Weights of a small class-conditioned image diffusion model: 7.9M parameters.
Rows from block 4 of a small class-conditioned image diffusion model, named by matrix and row number. Rows with one number belong to one neuron. Each number is 500 + 50 x the weight over its row's rms, rounded and kept within 0 to 999. All counts start at 0. Numbers have three digits each.
Before each neuron's rows are labels from the 100 images, of 14848 (inputs lightly noised), where the neuron reaches its highest value: "top examples" is what is common among them. Only what is clearly more common there than usual is listed. The data: photos of arthropod specimens (BIOSCAN-5M).
# fc1: MLP up (model.blocks.4.mlp.fc1.weight, 640x160), inputs 0-159
# fc2: MLP down (model.blocks.4.mlp.fc2.weight, 160x640, transposed), outputs 0-159

top examples: order Coleoptera
fc1.378:456376548532499430542547498503596418535565519441556468514529474535530547529538499571522507467574422497519492544477486591462581517601535504572526496460528513453439549451489501537549604525443499470501504546531568552445571469435468510537490525453443515385545613461499533422445547507507424513571527473549538344496592515529540504444489538468525552482481424505549434531531361563449533452601498511506499497556485618526506462477484488476436536476594549414500536472540511467508463527460489
fc2.378:528540547440494562421507419503409573447572493520437603493482519463499483504473475446521495530368520531487459486536461521575508456434408519436504581480485494465439448492523502540492435540544471575517433486459495494550521573568449574475547511559570482612513453617550476505544465477466524508491508560405464572508384537485489513603538491571483502513512512483425536576478600420492474471465463410506480543477443427477444559587459485522542494595466403569469462477462458537416456437545461

top examples: order Coleoptera
fc1.212:456561498516548564541470588518460432456547540534468438501431524497485535567479593455358523430504539436500431474427482523530497378484570540594603548470598448510522462456504557454575540499465444419539526447511524526521532556465478533498464444470427508525507451473541529580539592525544569575569457454480535528516553465511516483381564466523480440450517570424453459480528523518502554491506525452544501481504558539460437601466454433488571459415461541490604522531504443472420450558494422
fc2.212:602538362485469505455555512536542478571433547575513466582515524494494431405496481507617480496522459601500428418564530469575495560521563469507561519515479463548465486545485469494414526502604514555498459498556462490483393564520485544533500473562513543462432484523459513451426589511463519606475510547482572509469569508421462526481446531447494506553526537534481503485495474484593459515513413532608370453512494484404527514663524529524514449478480546498521463467518551508581549523482422

top examples: order Coleoptera
fc1.322:523476458536458553506485483443613483521469456492538407462478454449475504492518436436491458507452555422444499559483461527444461488363499362591520432548474471426464523558542570535427464383507548507479467454513476583361492484466443587535463455512502408502430620478560535435446459494548534497508470487471505507472474563406427480548517396531460458553537503523466543473522509453441588490427532480544469456490514516444535484517601570485533521485482519415579450500570540515505550445493446
fc2.322:553544443479534517462492539442546458520508510514442476459462513506460514532519432500475561485522630470496513586487486494527529533471461447527429507442503456481563496597511493596463556506502490577505494489477421568515480513498381491489580349488472487469546437618487519463421526587436524554511542544502569515556510528486547480475517483439499526488542632459563466432433463538439477445427516508601441531529608495475498572467560516395499613488517550405519536515523607489496522505597405

top examples: order Diptera
fc1.429:483577542577451471501474448470461533570456440563445444450518474423565420477523465487560398456469522519602416471476544503452543577485527507458592500445585518556499475447520487552550569480527534531390434541390406489443454408524492503532519456536451512520563542588528485569553503497566476602512569403537501462496532560568555524572520464537524537468506558496505510558484461525457472558545469617604493529479418477519465491434579577423457487542559511556485445513543521516421485495492557
fc2.429:514390457453509558493461539568479480402486524482527469438543476453554497455439475485506457512594518524515483389496502481523516500515552548540511523537430541614443569490483634476478562550456544419451451489451499547429489511477514547590522518444525426454475484496433487429540507427510512598434476418474423557441490582459522573486482544437559482488521534415394504442558504502505600442481505414470503458452519379554493565412397551534527502524561484457496561479449490508498505539458387

top examples: order Hymenoptera
fc1.102:474474570456473591527405533552637496417580522498543375421519539506461488511619505405549511584488431464516567520472435627569436388562523462477531601543484456580490555537503476535447563479469554481480455506507515445468502439530481571430449490603571476521511515526632414515452544487478477501566526485557443486443473464460497499456507488474473466560491490489502537518570477492509462549545547507441502503503442468503503523523437531475483443402445457464485403555529469450426506426488512
fc2.102:520500392516499413454558487390366469591473506489484620590463448520543541480416450565469451470517610517505510473512540368385480610487493545502498443443442550415514480500509490507583417555540441525534570507468503536527513537491545480525503502405500513450509500495397584520574489582538528533490472511437571501456529534454517517496515491552460517521535587489498466462452530515471491479478380501585458483487547547509460468439530492535504492549603466518491523419470461537593513604539487

top examples: order Hemiptera
fc1.579:446550542450481601612503548498524414417546484457501547515378528553435382486474539469410496488537437551482507523534461504520594537498456418466550519488541565402519562548467456520461591490526483444421615591517485557504538493445504501557538456457400487469537504519538518443481508539473531521547520492511551518525536483466507553478403555444500591449473563517438578461562526521548518533446542454513594554539446415524470476507560481563511489462479452506517404478546588499496523541356555
fc2.579:545456439497515448431508525540417652552470516530458420496631482394552607602596518496535503535457448496542448486504520523465455506545568581571433473498476425487440445424493477498514477490503533556516445433540517460501476514532508518472487530557523507557497484455450459548572464430477394430474496596433478476469453484574479436565583415589554401469485442514529399481509566424509469498565468505505440434477554524452496508482455554460500492565517558443460557489492486549515454500601480

top examples: order Coleoptera
fc1.447:480446456482452474389496514458480525488479375527461486508456447615464493614483516429528425599526490517492476536482542521487489588605541514440479454531522447428515466488507533505474525482480489453503466513418523405491510471520417570452571585521504509523551577460500484450448483419611487484508592507422442537471433478580507486558463503532449473538560523575448585481530468532505480435583502507531485530494577487467451481511437517555494444538552514555461484297449480408484587447507490
fc2.447:527519585564545523597488459587468470514506627453508501519507489379491524399545437537481566431450498482521505500538455459553473397372463509579444582440462567560488586512503451508534496501533518500482525484563464516493473522491532453511421413465481463468475497516514509554580522607453478468506464529574571427499551543453549472449504509476510519412419495433553377502473541462446484521445501559524503491456470551448547517516553446498487529432457482474468518689490535590510419552500463

top examples: order Hymenoptera
fc1.266:505554519473588504484534460516436458530556483359542500478548482458496562461507516484434427579516468569586510501497560483530486484538493557490407612518569522541546522496499432567556543454486499440496422485446489592484453445572460419413505520484512544542504546458564501521499438543528528508548532447449491487428493459445469494376532502610396526511469495603548435519477540529513429662471546520464428506411513492432536557508415573450495464493504467502558432482569480574523565442459477
fc2.266:480442538455449547506442538505509551505436499623445523535461522557526488550569475506567542485443535425458507531431391553485459456505489497496584388478425545451407454492511576501480477583501491590532571557547421441501558511472590609581551463493499442453468448562466505523452624483502477524443541565555505525576541499546525448586488479442594443532531489422458501498504502478453514363530496466590529477553471521486465493531605393538526524534519548475440515546469517428509466512549545

top examples: order Hemiptera; order Lepidoptera
fc1.622:465511525488550402526545538607447524477396481592557438452412405503500401489460456432447497511499495490438548478477522420516493535442496508491560437469406529485477531538365515510499509566430536413593506508444526557497441471559551427361516490475538572456460477554408459506502514532521470480518491518427517361616498470543521494452479535463484479369543508417409478509432461556449485498481422529499548481432493493583502494540495544532468554561465457523516460504560472505509510548537475
fc2.622:497553502417474516553431484448570516550490583464472576430420472464559477508410550423568519551488567505525582502539434567549434518529508462451431557449556498594422453457630499499525509499483510504453466544466464512562582441507543444555548466583523488526485609474555453454503463541578530476498442532549448535514562487455506505595574557520447487531444560448496477498515489513467574471403592600520568470519529526504519580467493574504557487436630456472545568521520470475406430524513472

top examples: order Hemiptera
fc1.558:522509457440458550469488527564507536503557418392529481517492484506575461457453494510485514466694551537521473566481555422548551494476466478543488503527477479577361412478493500544441595467376514376579473587462440483576548467538480521500472504394555522546494497498560458482535474476508464501464557480458426581528494506440514501489443484543534527457546503525583606538538532501437545473471505486514575509505469456531543518381531492477542529483587461495460476490590479447504493613569435
fc2.558:479529479448524529496479554449478561547487450517535416542557492457574570494466553442587547417528523545521538435409506538438593616610547459452406524550628509477421485446480504503552516519572537541427465607433455507416383491497551559486555503460509482453519465526521540456502399482539420491492395440444507445495449421477511499505551550487445467510468497507499561522422507481468645518430442524485551470565515419474489568486503476520597480442474549517513528533520503492542433499511459

top examples: order Diptera
fc1.320:480442518577405490489495552579553561534442507510542483457523518496479456509419469524531487523565505578464498475583528528468461489528576508480481475559497503524476476444510485549491406577466474458588442457396519492414511480539514517639463504535531576452552510553489511423487497530574523429512490565563605476464507484521456594527467449441408541543544440564600455544439462396472506459580524513494461542486530510453457414561664506564535500570531458564480438530498409564545438514525559
fc2.320:541559382543442491467556496545547489488492488464389476550487483513514520554535559514528440473524523463559543487502441464533496558528458518490518531432569506512509522520515551446456559385514489577440590487534525511518413463555498461509538429464471409508501548509441387537402505559481458555485538513447440575508505468476622489407544574572484483464522515502515524418603533641496524515470528460496473428504443580494464557453440448422504562413651432469542534500459436462483554445515451

top examples: order Coleoptera
fc1.323:537536502470486480520457402504539476470584467423482508487530471538445499548501407487418526431535472536615583483413525543503383603422483451503505469594486491423461548511525579576502513542511481497527472449454499434549496513473486527539547541533483545531460480574415497509516560438516434543525499408445478475474494497460401552422488593525440531466445547453548540536603498599539479480491490470554457576467506491490600467532492478431608594555493433407551554578467607472505464493523548
fc2.323:575472564553501535482601556465432525511433442550556472520446521429562528448532589449617503511517473435455495514566435394538591451591513538534516520419472483492478402505474512441555499476561481443470531544560490533489573464436527442438442473468517489510577495451635519533497534524474527425541530493619516497509561525498506477530533482518475542525564500528581505475535574490513515528505498501458565384462468430462468546406536552529346434527567514552455498476474433487589552542473425

top examples: order Hymenoptera
fc1.603:486558522583474525442568444488465490520486534531502525482470520409541498458498536423558535526474504522599517551447515564537435411457512494410553520518505489494554473404567474540501493451504560472372451485595563516504455524431414588465535613462473479380485507523521408529523562506565529498417581470433467428457481456486441501478465545509446468559499523447551526451478441486512486385425431554520434538504456601499437504565449534588582479456424559423516492405552483519467530455485524
fc2.603:496456471424565526549444543515541539473520453455455495534555499568468478529492516607490427496564557477434499409531515456434501527537444530579456462463464489560501505587434518529503493514467433467588529547400469492458536459583585377517445429521524475541518490477546585450506498513428486525597400498577560516510500524510576492504537443461571521448473433554415462546573570485508447622581535447522572476471564440521569503439543450403446501519591425555504462580437470461521502543470494

top examples: order Diptera
fc1.382:522489526618534473568480494482465436586466404533498483504610494446518446517449401500488535499525479440500489420584434541508514581508538521559549640509547473591528546538529499539537557537485477556423458491503437486464440426510653569561530522493518487538559577517468425432513483560497456513476515490447502414432473513560558533442510559584548574493457493420462528561464467549520579464447569437500455609537467452471481494531473463414535535493526452440467502487494628462482508459439496
fc2.382:539444458410430575522484514574501507481528516533510446555512509546596397489416585452614488495434541551522491511480548478509565465458450462561487516482539444533470440514529543481498543538511493465471478528389521500493405503463452466493556400489474293523498520549511482468458458485574502527412508495463406562513492497431477515556540593514425469401483603455423549519554620566460487502547482517451495501461503486612541548476485504507496477547529547507591499495449454508440534589541499

top examples: order Hemiptera
fc1.9:545485571403434524557460557525470423539498537453555466489524512536562453534569543471558569373479468549529502552494475611549485545510579527500549602419505498490519514583441524476512506470438509513457521465498434535531461518551512476467468487444515526618549535425531502407543515547430496471455365470432499503448503478384505441499540497490444490547478565524474482487539500486514523457543542444490476410511456508517465555437537464492495542465488503480504303607498403432469590556427473
fc2.9:478516492594476444528516483495457534495455459488463631464571495388462471443487513485512456523587462527477441539518589436536530478367552542524489536533495502445545577507525565510541459512506544486493460503548472562429499509487476493522540536582467526448476502435460531557475464500478555515542587490464479480510439521578565560489532404455555546524516482518527461473558443512602517513629514491590537600462553474477512436634495487492427407558426584600455545462536545528566392453432564

top examples: order Coleoptera
fc1.592:530517495518426500527523447539500547501592391453506486508519541384493446536441417473461445499390543487528565580384463535459437538507545475561472595460494513559388453538540416543460540452494483535575455475389563449510401514501565490523413587485496583518543491523515491525449535514413588488452504482371539446420480437530536398504513485563524547579504414465488533503542515571473497483485559443533493470515524477479496488504482496547422505367540546456470502504549532529553437482463473
fc2.592:548502460541499452504552506533438527444475519487484618350424520626477525482612499526480500481457527475548568415531460505593486602496464491489582437474523405454446430505537424471479437568411484447453511499607497523494530599501387484457532557456478458558467557553498476481489465418539535515532475469588494490482471527516457493518519443471503524542499546462444415457486462444485473536470464495509553416407363475496511525505464436529584498589431443515515478508489541560532551444572481

top examples: order Hymenoptera
fc1.305:482474427554515513440448514552536442485518538540563501489466426465422490519488499470444475493518558534432546568435552544576461539579446511605500496453555604418440469519518482506463516554609524435508518529549588491505452538448470379535469393491453445501505495404545523514458417480548514492539582484561541538397437524420571566607482505480534436514549488500427498464535556454507432536499444574471487474473556444484513565485509494575463459454585424370520509562421498513490414540523483
fc2.305:470544599497513525561504474525423574489474548505590509548505440467523544402495511549435517463473549479527447554397443476486449487568519552584498467552502583565559472450487457532523549509457499469536355535488494532570500507516546579508458475571415564608555502497451478535526545516535466582438469550358542354479485419611470548454464504492465493447549544461492504475520481522533591504452545489538494539423558448489507488414526479485597498506548475408486453450480399514469451490519557

top examples: order Coleoptera
fc1.316:446554500558446483467440453501537475514515555513611540460378536467589497469481604482588461512492451548500502499525415489571497386508546422612503531536527405461531478518464478398451504448515586508363456387465551484475493509463549515449546574493474627517503488555482445443463506485501486563467553552457552572571484406488429563581501521483529574527560569545598516431528550563496536566419558515513491538567446480503479488500589498518485509527551531535497459458544496460514475532523490
fc2.316:543491482377562457485544526552384515498511441489480422549628443513460474518506419496467547466499454504469469440501524519414503569545409578421466495478457596513448514451466489579560539550564450466539520581486531485499543455516454496572485435539538429469523490437506585587577552447507476449498433419460528441412527515498541444468474461547534441505463402471440462539477445411512475484602500530471464450398507501421483451500440459416565440490422465407484519565484512594482531494498499

top examples: order Hemiptera
fc1.425:494556562499468437589552525565581512501425589430508481515431460497458524534443421551464554513521395433485488455482437527409463449462484487480567564545470623518622513532525512520505479455526548463481454400561538457445413573542472443505537422510475416509551485399515548454539507515481532471509481475446472485477565462446510526520536445461432546443435483356429478589446520522454491449557508459586515429462555508498381448504505494487513556451526560507472508564485448535518405452547455
fc2.425:504496462453509519536481511555388484508580479580600515603379517515600482399519506534562624526514407513536457427499474460563526514490528523472476515536473489431476444485482458517526504573557590418510527510512524433528570463430551560513488412507508496541617499481539462556562515437519465448502496457513486561567544583496486521545560496522481527502573499503553430526476614438531465545479607567499456333454487477463438514486576479453543442497522535455444505447445497502436534569511466

top examples: order Coleoptera
fc1.121:531505480495561521543538503453470491519546523519419533549437487576544555580490499519452524474537624633530484496476509579517418439496518477548479460514483481483583467481500565495459517432501519551551451558522548477561532523456472389461403494475508461484338477585452529470548518447555489521423565513527482489528414418548510341486512509510447522459470540525438477515535481587450487553490465457518504496532498489543529467486501421468579537644460563553508447520477587470611431538432572
fc2.121:421450529445477473507504530462502517477513576398597426444582498455436482467528537546550424540488439414424497496475496478504503552495494504491467487490490491509470497576441429505481534525507490483508547490496510502495488457510522610479519450573493503535598464364479434584462438504470489461669478508474492500467524536461500568426516479525600523587549482438572523507493505460524545414462487503488487427486606438425534548541446464475467495340489463452415446470500477575414621436543454

top examples: order Coleoptera
fc1.612:527514554418525515491517477505535413453491505541559528497455553534560439501441511530478447443499479464548537465408579530472472510530511466557455458453514516527573522461560466572443450528482466494450469539622490515527600434487442429591495454554563537466484450459515491463451468460430494558509503492429348537476461602532529462456534510470559525444469399526484416505471568445470507516508350509465479473441540483446524463526515541474425477512419454470463390486564643449416554598488501
fc2.612:467500472548529452521478507511440617499508570450473489513492448473438565516589515449517493557492515575419470550554447481510547467537504540430558570512467538525451456522451553450524558452467518569531553440431557537500437536518511633441491503485468486559486531550474538561512532562585494502531450505546641479494603377443473536535476460512393457528501588469466603440573459585534446519506556448507536504546439486547467547483486461460548502474637535515514588483407413487576457483559485

top examples: order Diptera
fc1.238:510501492600337520427432567575553423484533530560586561480545459514559517519514481567506493549578475519511396501477477437495510541491567374554507500429458545503540507486446541553528467640562507544537543461539530524508468437490512441494492380537480529539468535505497454508496484584581429579539519449447581451585557489454499479548534437556511449416522520494578483452504493490385538439554492506532568531510453460603442498458575508548509564470538530495555594529506536549509523504555491
fc2.238:486520382460507415452577428429535522465453395589459489513432422455553500540356485491430451483432474487553501566503467411489554442522415631471510498535565492581550535535407518496576480439547533435550523473543431470485462532503524471559509474550470468464544560514490477522540467445433503555440572443505480551471409458494564467417521504437510503421549459465463497517512504473538542525485465496507575407487550442381559553409494415445580520543468510487560521518490488506475439531454499

top examples: order Diptera
fc1.149:584514478557580532452471442448515426505471466485457445430550505527433526529583490491564535565415541461519491523528601472524351597511574464510492548474606490583489441553514456469494521534519548471543493440451461475471454463502482475515488617539557462440387548418463470610398431497518530473451463545526412531484515511508485511541447531426460519516508536495449544452537518410467514494504439431543556541622492503569538533463415479562489563512575513537469464508409529391482477464506548
fc2.149:474512507468401522539521515582486544516507548550490496552487503515506485450398565521423522462555471490515464506442458499466611432486507604509429425537435534438538452494442504529518464544519462486494536523576550522554523471540482501486536394470442518509615514515537555403615555482486457488564492477467613535454467483564567485517566460549558515488517459539526433567448509572566445484530580592424439455408478494420408472507570479383439462458431505416523537471576432592513481544510509

top examples: order Coleoptera
fc1.67:551482538505506484509517562628509448481460504483491533480401503530510539536498473507563544471470455567502403427553538545633592501483453463477419574434512532507401538568486501534613515474490428513514534461482539448424477577550549515552538514485533560567537495437437459482481559519492574449554435529458585430530565442555557465485486435514480488510484447497564493518469483453535581531524528486405517562424464462509436483453429536591555498470560561419473498501569532429512398366557447
fc2.67:395408523555459532554573515544473502535550523438447531466528529563462554469505598493522503524542559488604439484514532487479449524471533405555607460568547426530523586492477527474451570513528560489527463487444532436535460546446531510504480519587474502482424482515488584477576527483607520556537501514567437481498520460489508521524465570533418503440481570480529513472499421412493364566445451697533517448508525541476463405561427537464501537528488480496494428536505571534574571532482493

top examples: order Coleoptera
fc1.309:493529546452508621497510421472492565509444490527561478469447487545455453481470501565475534504514523544463463484570504489504515451550469513523457568482487442563478521410538446549481471385469401509432536480519497331415458480561493515573466526504410515534494565490461469417483530456460543431493454502508546513507542498429510433451499583442472532469503585510548492590394431442572487610417496481456519462500449545576405505483513552536469447500519590552484481529637535457593493402540505
fc2.309:524573545503591526534493524474419460563546541474485596503502507573463528467444439524482531448463500481488389489566567468581523508557554452551388532409433483484474393515456608510475476445460441451570461549540501547428557560504502452410493454541475481470605518534478639560398477517458550498535482566439521442471476500464521480552515419580473503434524503508423425432534502573452516474547476509550541474549445462487438513430481410498434466466480521514405478498481445471545485476531384

top examples: order Diptera
fc1.29:502537421547497553497531484526425475491437487532531634638524433542495576465494447532486432427454503511485566570465518559489492457467450453407423515562559494432473498379612521633491509532568539539434409509441514418466491440538536572543533502410557453477463524496498537460553555500528554501519519515519508499502457595490511500431511496553562535476569488508459426469427497478518520562579526414583525493539515536471466573529569523512413555526495469543510453464492467497553389504435409
fc2.29:505492494561426424507429400503581497450529525510580487468489493491539490485350505483542561474567504552515586393440567524561537521512523405540467538561492515486491515530459490485541458546477490557574492452431481523451483516495448536464560432463520546532461546541413488583495460471451415464376538575458510497575463582514357475579489530512478502534502453494487444572531528491412410522490553529474514514438614501511448477495370524579481552508474501436519550493521560513556424579528567

top examples: order Hemiptera
fc1.531:470579589534491597418503496487457499562514474492466526481557532511590377378486515436497368529515504523499493487531504529533567480623549590528570539495558550451480512576487514417491503533594485506482427473553555508562567518483527538452511528421446559474496429570474526432539534496552487505427501448551609517561438403434442508538580454439447533513381564436530416458469476501453504519437472506572479537481520422446515566508474509497496499524485518506529525525541368433502524494471531
fc2.531:505422422484510454551520495510537552442527541491495439488452466519508599629576522509497575516489480514489530504474466476498412478390445384523475450509444500573526493406504444576443536536453495493500537514479433487461402508505415432573447419565505474533527620434506491556504443525494453545572529578482499476478547584556504454475404554543609480495587416585461594545573563517523502482584529505443545467526489519567432484471504536487507507477452493492396497457510633539490471540495505

top examples: order Diptera
fc1.264:406504466522454623525418524480540600503530438523475538437428495515433509524515486408481590551517467503537457502501449506449459578483568482435469436521595477526457566491533435603483541591503460484479415585443480502429497454517424503388504522443505474439559481556432508464472419488483487427462470406506565526527459484435509533436555537494530515499533503481468542572469458449364526547567461490515587453482483457535501415459481546595422532553519510533476545551433463444528433586577507
fc2.264:594509487461513454498575486505415439520457554495537503572562484517571516480518542555534503428486525490516473495499532534507524449500428533544498590460445538425530435536475545406500483458439531492495566373497548470545506527472533501545485434527476568651493507442564520476596590502526442587565473549438464456483602489452470509614413485519469488518511497600507471417576514500671417481441529437479455550508498488439508547533520476402541452471590524491528444452541559560516556467482482

top examples: order Coleoptera
fc1.539:449490504567548481452532468504446460494476507477553482504567517550518469476524518476475403441479434613437526511460521523591550521511569525478400442426470569447496472436389537499485554531404477564519532467536521472466529470460510430542385546466456495504514448494495465458494523491430422570488527558521453482629454504488506431415494506549420575490551525456613590497402475512494480360420501458520589436493503572489419461444498455526399444515481456519456439528547552576555534489493446
fc2.539:535384549536414508518548542541528522533413527528404464487451496521468528448455497594447484580559481482564511576464494495496567436498459544493454486621423494401526537514517524466466460477527455459474430574563556465598525543442486484456586499475567505541415519544502524500415512507518491471541490486521549445405546470490479539481478552540531501573403503477427438563512460536460459510560547475400530640443538432516495453543446530467503571495490422504493607488477420456591550382499514

top examples: order Hymenoptera
fc1.49:501439428541510415383515537550484490548552469528536568448467459487379572468516545511447365556451464503421495365477479498461474492501519486433610431513434498598604514539469514475522467390453569470542585486410501463453503476517580512535487466508469522491545446504443489525548578504474544440443469479424558523465564518479519471504529464442508534519477481552421580436555568438512545504543518470436497588525498549495475474419542516543461512445469471547411584572501433477523569483470419
fc2.49:509494621462500549504498544522556443449485516465476587526429553551593438532464431485492463466497482465555593675511526487574524563402433495542497604538423503443442507551492549588456453594569488491499447524487492484579561589532395511471511574478543457513489549494511592537462456481534532565510503500605528426500466513574511429421507498445487499512539561483449517500505543544385494503391490525456534489507486479508491547538474575416554428535494576484473512445468479538538422443522534

top examples: order Hymenoptera
fc1.237:472468498516520476550565473552503463542453435465444536544511464517425410456449539483509522513496498514410547473468442502502489417544560543431465411498476593502508463488548423472507455495527486546433426473531517449427523540430468519546516449495537452340450544541472571397526483557446471551478527551451486474461523484567555493445564457544390496538546490515484535366583396382456476462446442545399492534442457368423485511504520502503516483482487527437536546519422587576550545502489516
fc2.237:533512496487502528447395549503562497451520578511536432496490481471532534476549469597472403513531468477560488503542528471526459551470439503524507562460488446476519554519500542571464497492504558467584553542480497549592478411570507531449486546488483550585565465453536416578435518467516614519484495447505508567572483534428391483557496511438557530452410528454531517608421582618583502556597494439593468478507510593571534522521510484479492551475532482514466424482582420411457452524485390

top examples: order Diptera
fc1.605:516546473536519536521504461480480525497476472530493508512504482430475524502554533466547457605449585419536416458543548506608504496513543544514484489582579503422517543529563524472611547455475488533475520541479517581566522584489482572547468504461601490489595519530553447566461530472594657373441407432451566391497533515500454510570490502413502545484526594557512569570577512399454518482562463547509487461504488521544490544461543405519550469488476381511524531516493483492503433511572532
fc2.605:462487611483508495470494557516549479503558499451483459453493526649510508516498494559432565479520469567448548511507458501400458474523465440462518481379456461558524462496405464567420454541459525469517502540526497438494538474479549435483557530537437474483416435454549500483489464527420337620532564558604454548419444495478525502467497492624526490511466364446441455411462496525562459473457566464487484536505569498489529424485457594517499523517576625481538489502480516515488506511455511

top examples: order Hemiptera; family Cicadellidae
fc1.257:452440496413486559556489494513530468421549517409514488454501567523584439556438599556479532451523454474550432526508554503395517478521473505444545569499557459564387400493445448411606504464500499550538515361516531566577529502504468436546486530454506548548594506485459438526454589483546482485421522510549466552442464578466577534477605488514524480483368460482520507560505460544483424516474480520527477476547435516452491542557534532523512473586558506396512467448459437548558469538559544
fc2.257:497501553513550449474489488492493557544516445512447508471473452485440590446541393504469461539435604479486579484473469540631465493482503518562515432463402546479639598570573592608501461536471498450456509633474451432414489527503533533480464458531448480463402486521495604492487437516537514540585485539505496448463501467523450496516405496474454561489596516474489443471530571407519554464550528508480520484461595442531503402445497502510446548408461494552471473523564535413537521474507454

top examples: order Hemiptera
fc1.637:524428535514503485549491453465560556491485516536449504531437503517552468405519511448483571514528457501471580494467539502479472512538499598484465567500410521430522418523513551549581442531453562384417523457490537452525513440543622471465486541555516564540481475447583554613458544485575484557519577523435486492521564467468523488512507519548637452575412537505494542503468434419416454470504399433482466449378442451508459544546525577496426460555547506501569571506497550443521411522569531
fc2.637:491535466427498507445529500543397428524496465510520479483517502444480544514503475566547427514523551487563465490490501437496539477495507434548494436546565470652476606478463465477430552503549494621560469505555439563473455491459392590562468499457446444493540493550469454418573497500512560459449449525564540562500530551476484510496563433500389547415541465494569396479540591557539534516494558550493560531591528544434572422512431418540544563448466483457434480507534448573418556447467475

top examples: order Diptera
fc1.407:507490451590433497608449448540538531556397413566480522574561474448546402486397459480564503514451434486535488500555445478399586475506535503505483540497544507489442533540525520528521541569533564441370452458480519438470514349529512485571489397520496438458509444528461479443577444552509531510545512472516612514537486544550476522519512495446510598475527441483499403585472479545481589459632549524527485556443493490560509503499557534525617484516537467553449458469485551464501512529467476
fc2.407:448507444480472492469456485474464588545434559560507634432510443544570479442391500561499598487516489483482492436523521428479505473359421490555519595523533557603495460426529510515485481560430448487447407490491528544532450512473486611509446434472539510541508474487449456403459518503442484475458535525494473543513518496441518629604497495499474486483485521459463532557549583534471527453456532505419447402380435493563546364439423505497524447582500522462479482472481472528488471499462510

top examples: order Diptera
fc1.139:503460421522454559562482492544475535623572476482526557502561487511435529557384515510535459476525503473565544433489465546528387577453550562474434444529501500571516567552523431462519511513502567549425535561464563453543490493495523509478423618475534427457548491510472461504518504486549486535376448449549493541502423538535473552592514577482581500549548416502466493568469567499425489480470593572567582548492540513552503595541501489525449501515530553503405455503519412461488345485472524
fc2.139:496472541498565491365614607434528449373445473473557449496426558534456431512572530507413469473546461459448498588543607494502609480495446499527581499568450497575558395497526531459490459482494460470525483432496519473550516482495422511495537476467445503473539466435552499515481560532439553503536518507505429538437429452474525467442442455442515399508530561442554589433556431583495492516455457461438459518473475453493581481438459448410590457545541545497548515520431465554457556492518495

top examples: order Coleoptera
fc1.430:546486427475548438442485454553383372455552451485559485532482448498494510488603521499497496390565589502443515444491445529570552565398457546449496544493493433490537464561478500434515502519462512483494493517468411462442384558545432534535504532535516468535616473449410467540472510458539520502411470433470400556513484554518450430514448429528468508502517536591498536453559516439459560518580466441432525560526529503464554546440481479525442454469426561563386470496470486557537561521470590
fc2.430:452617456514552426513437469565433514503520551538479462423569512540569442368469549445527423476540506499479536525488475436458472508415491501496439539447415432502501426547467451480485463476603541503489474375583493469471491506501451589546512583555420556488531382526502502521533469479511571576497505482459421562583519463573473473531463459461532589540533478547578515480506504514538558493533417498594565494541511525435535499605520579438478425459499540520469547556425579526559461491473576

top examples: order Coleoptera
fc1.486:429559544532388530451516529466534538511498570501488468486533520533531545475416500552496451558468504535587448484488407520453418425525552510547545462519464469506426465548540486463417433539490593546521498390495455523433512453422460509426554520444525581479504521528435483555547526438528515451451475603363528498438501562540544538428481550513513496497502556406437478464494482547545591563482506502461385541536470612568498525456384521545436384542507480477546510490498377470531541461527496
fc2.486:505468462420603481474547513529371508435582417549569488588502493530518535518525509511514575440521444525419439455438495485427477498545559577536530454574547465490566433451490500467548462509583503456449481534541433472485542531525506538535526431533542481538584577519518567523519449448607507461511444455426475454536490529512473442594566467532547487550437559530547436575473540388471541556542467573452480425475479445463558510430598568469478458423544519415421533584510481534401460490479501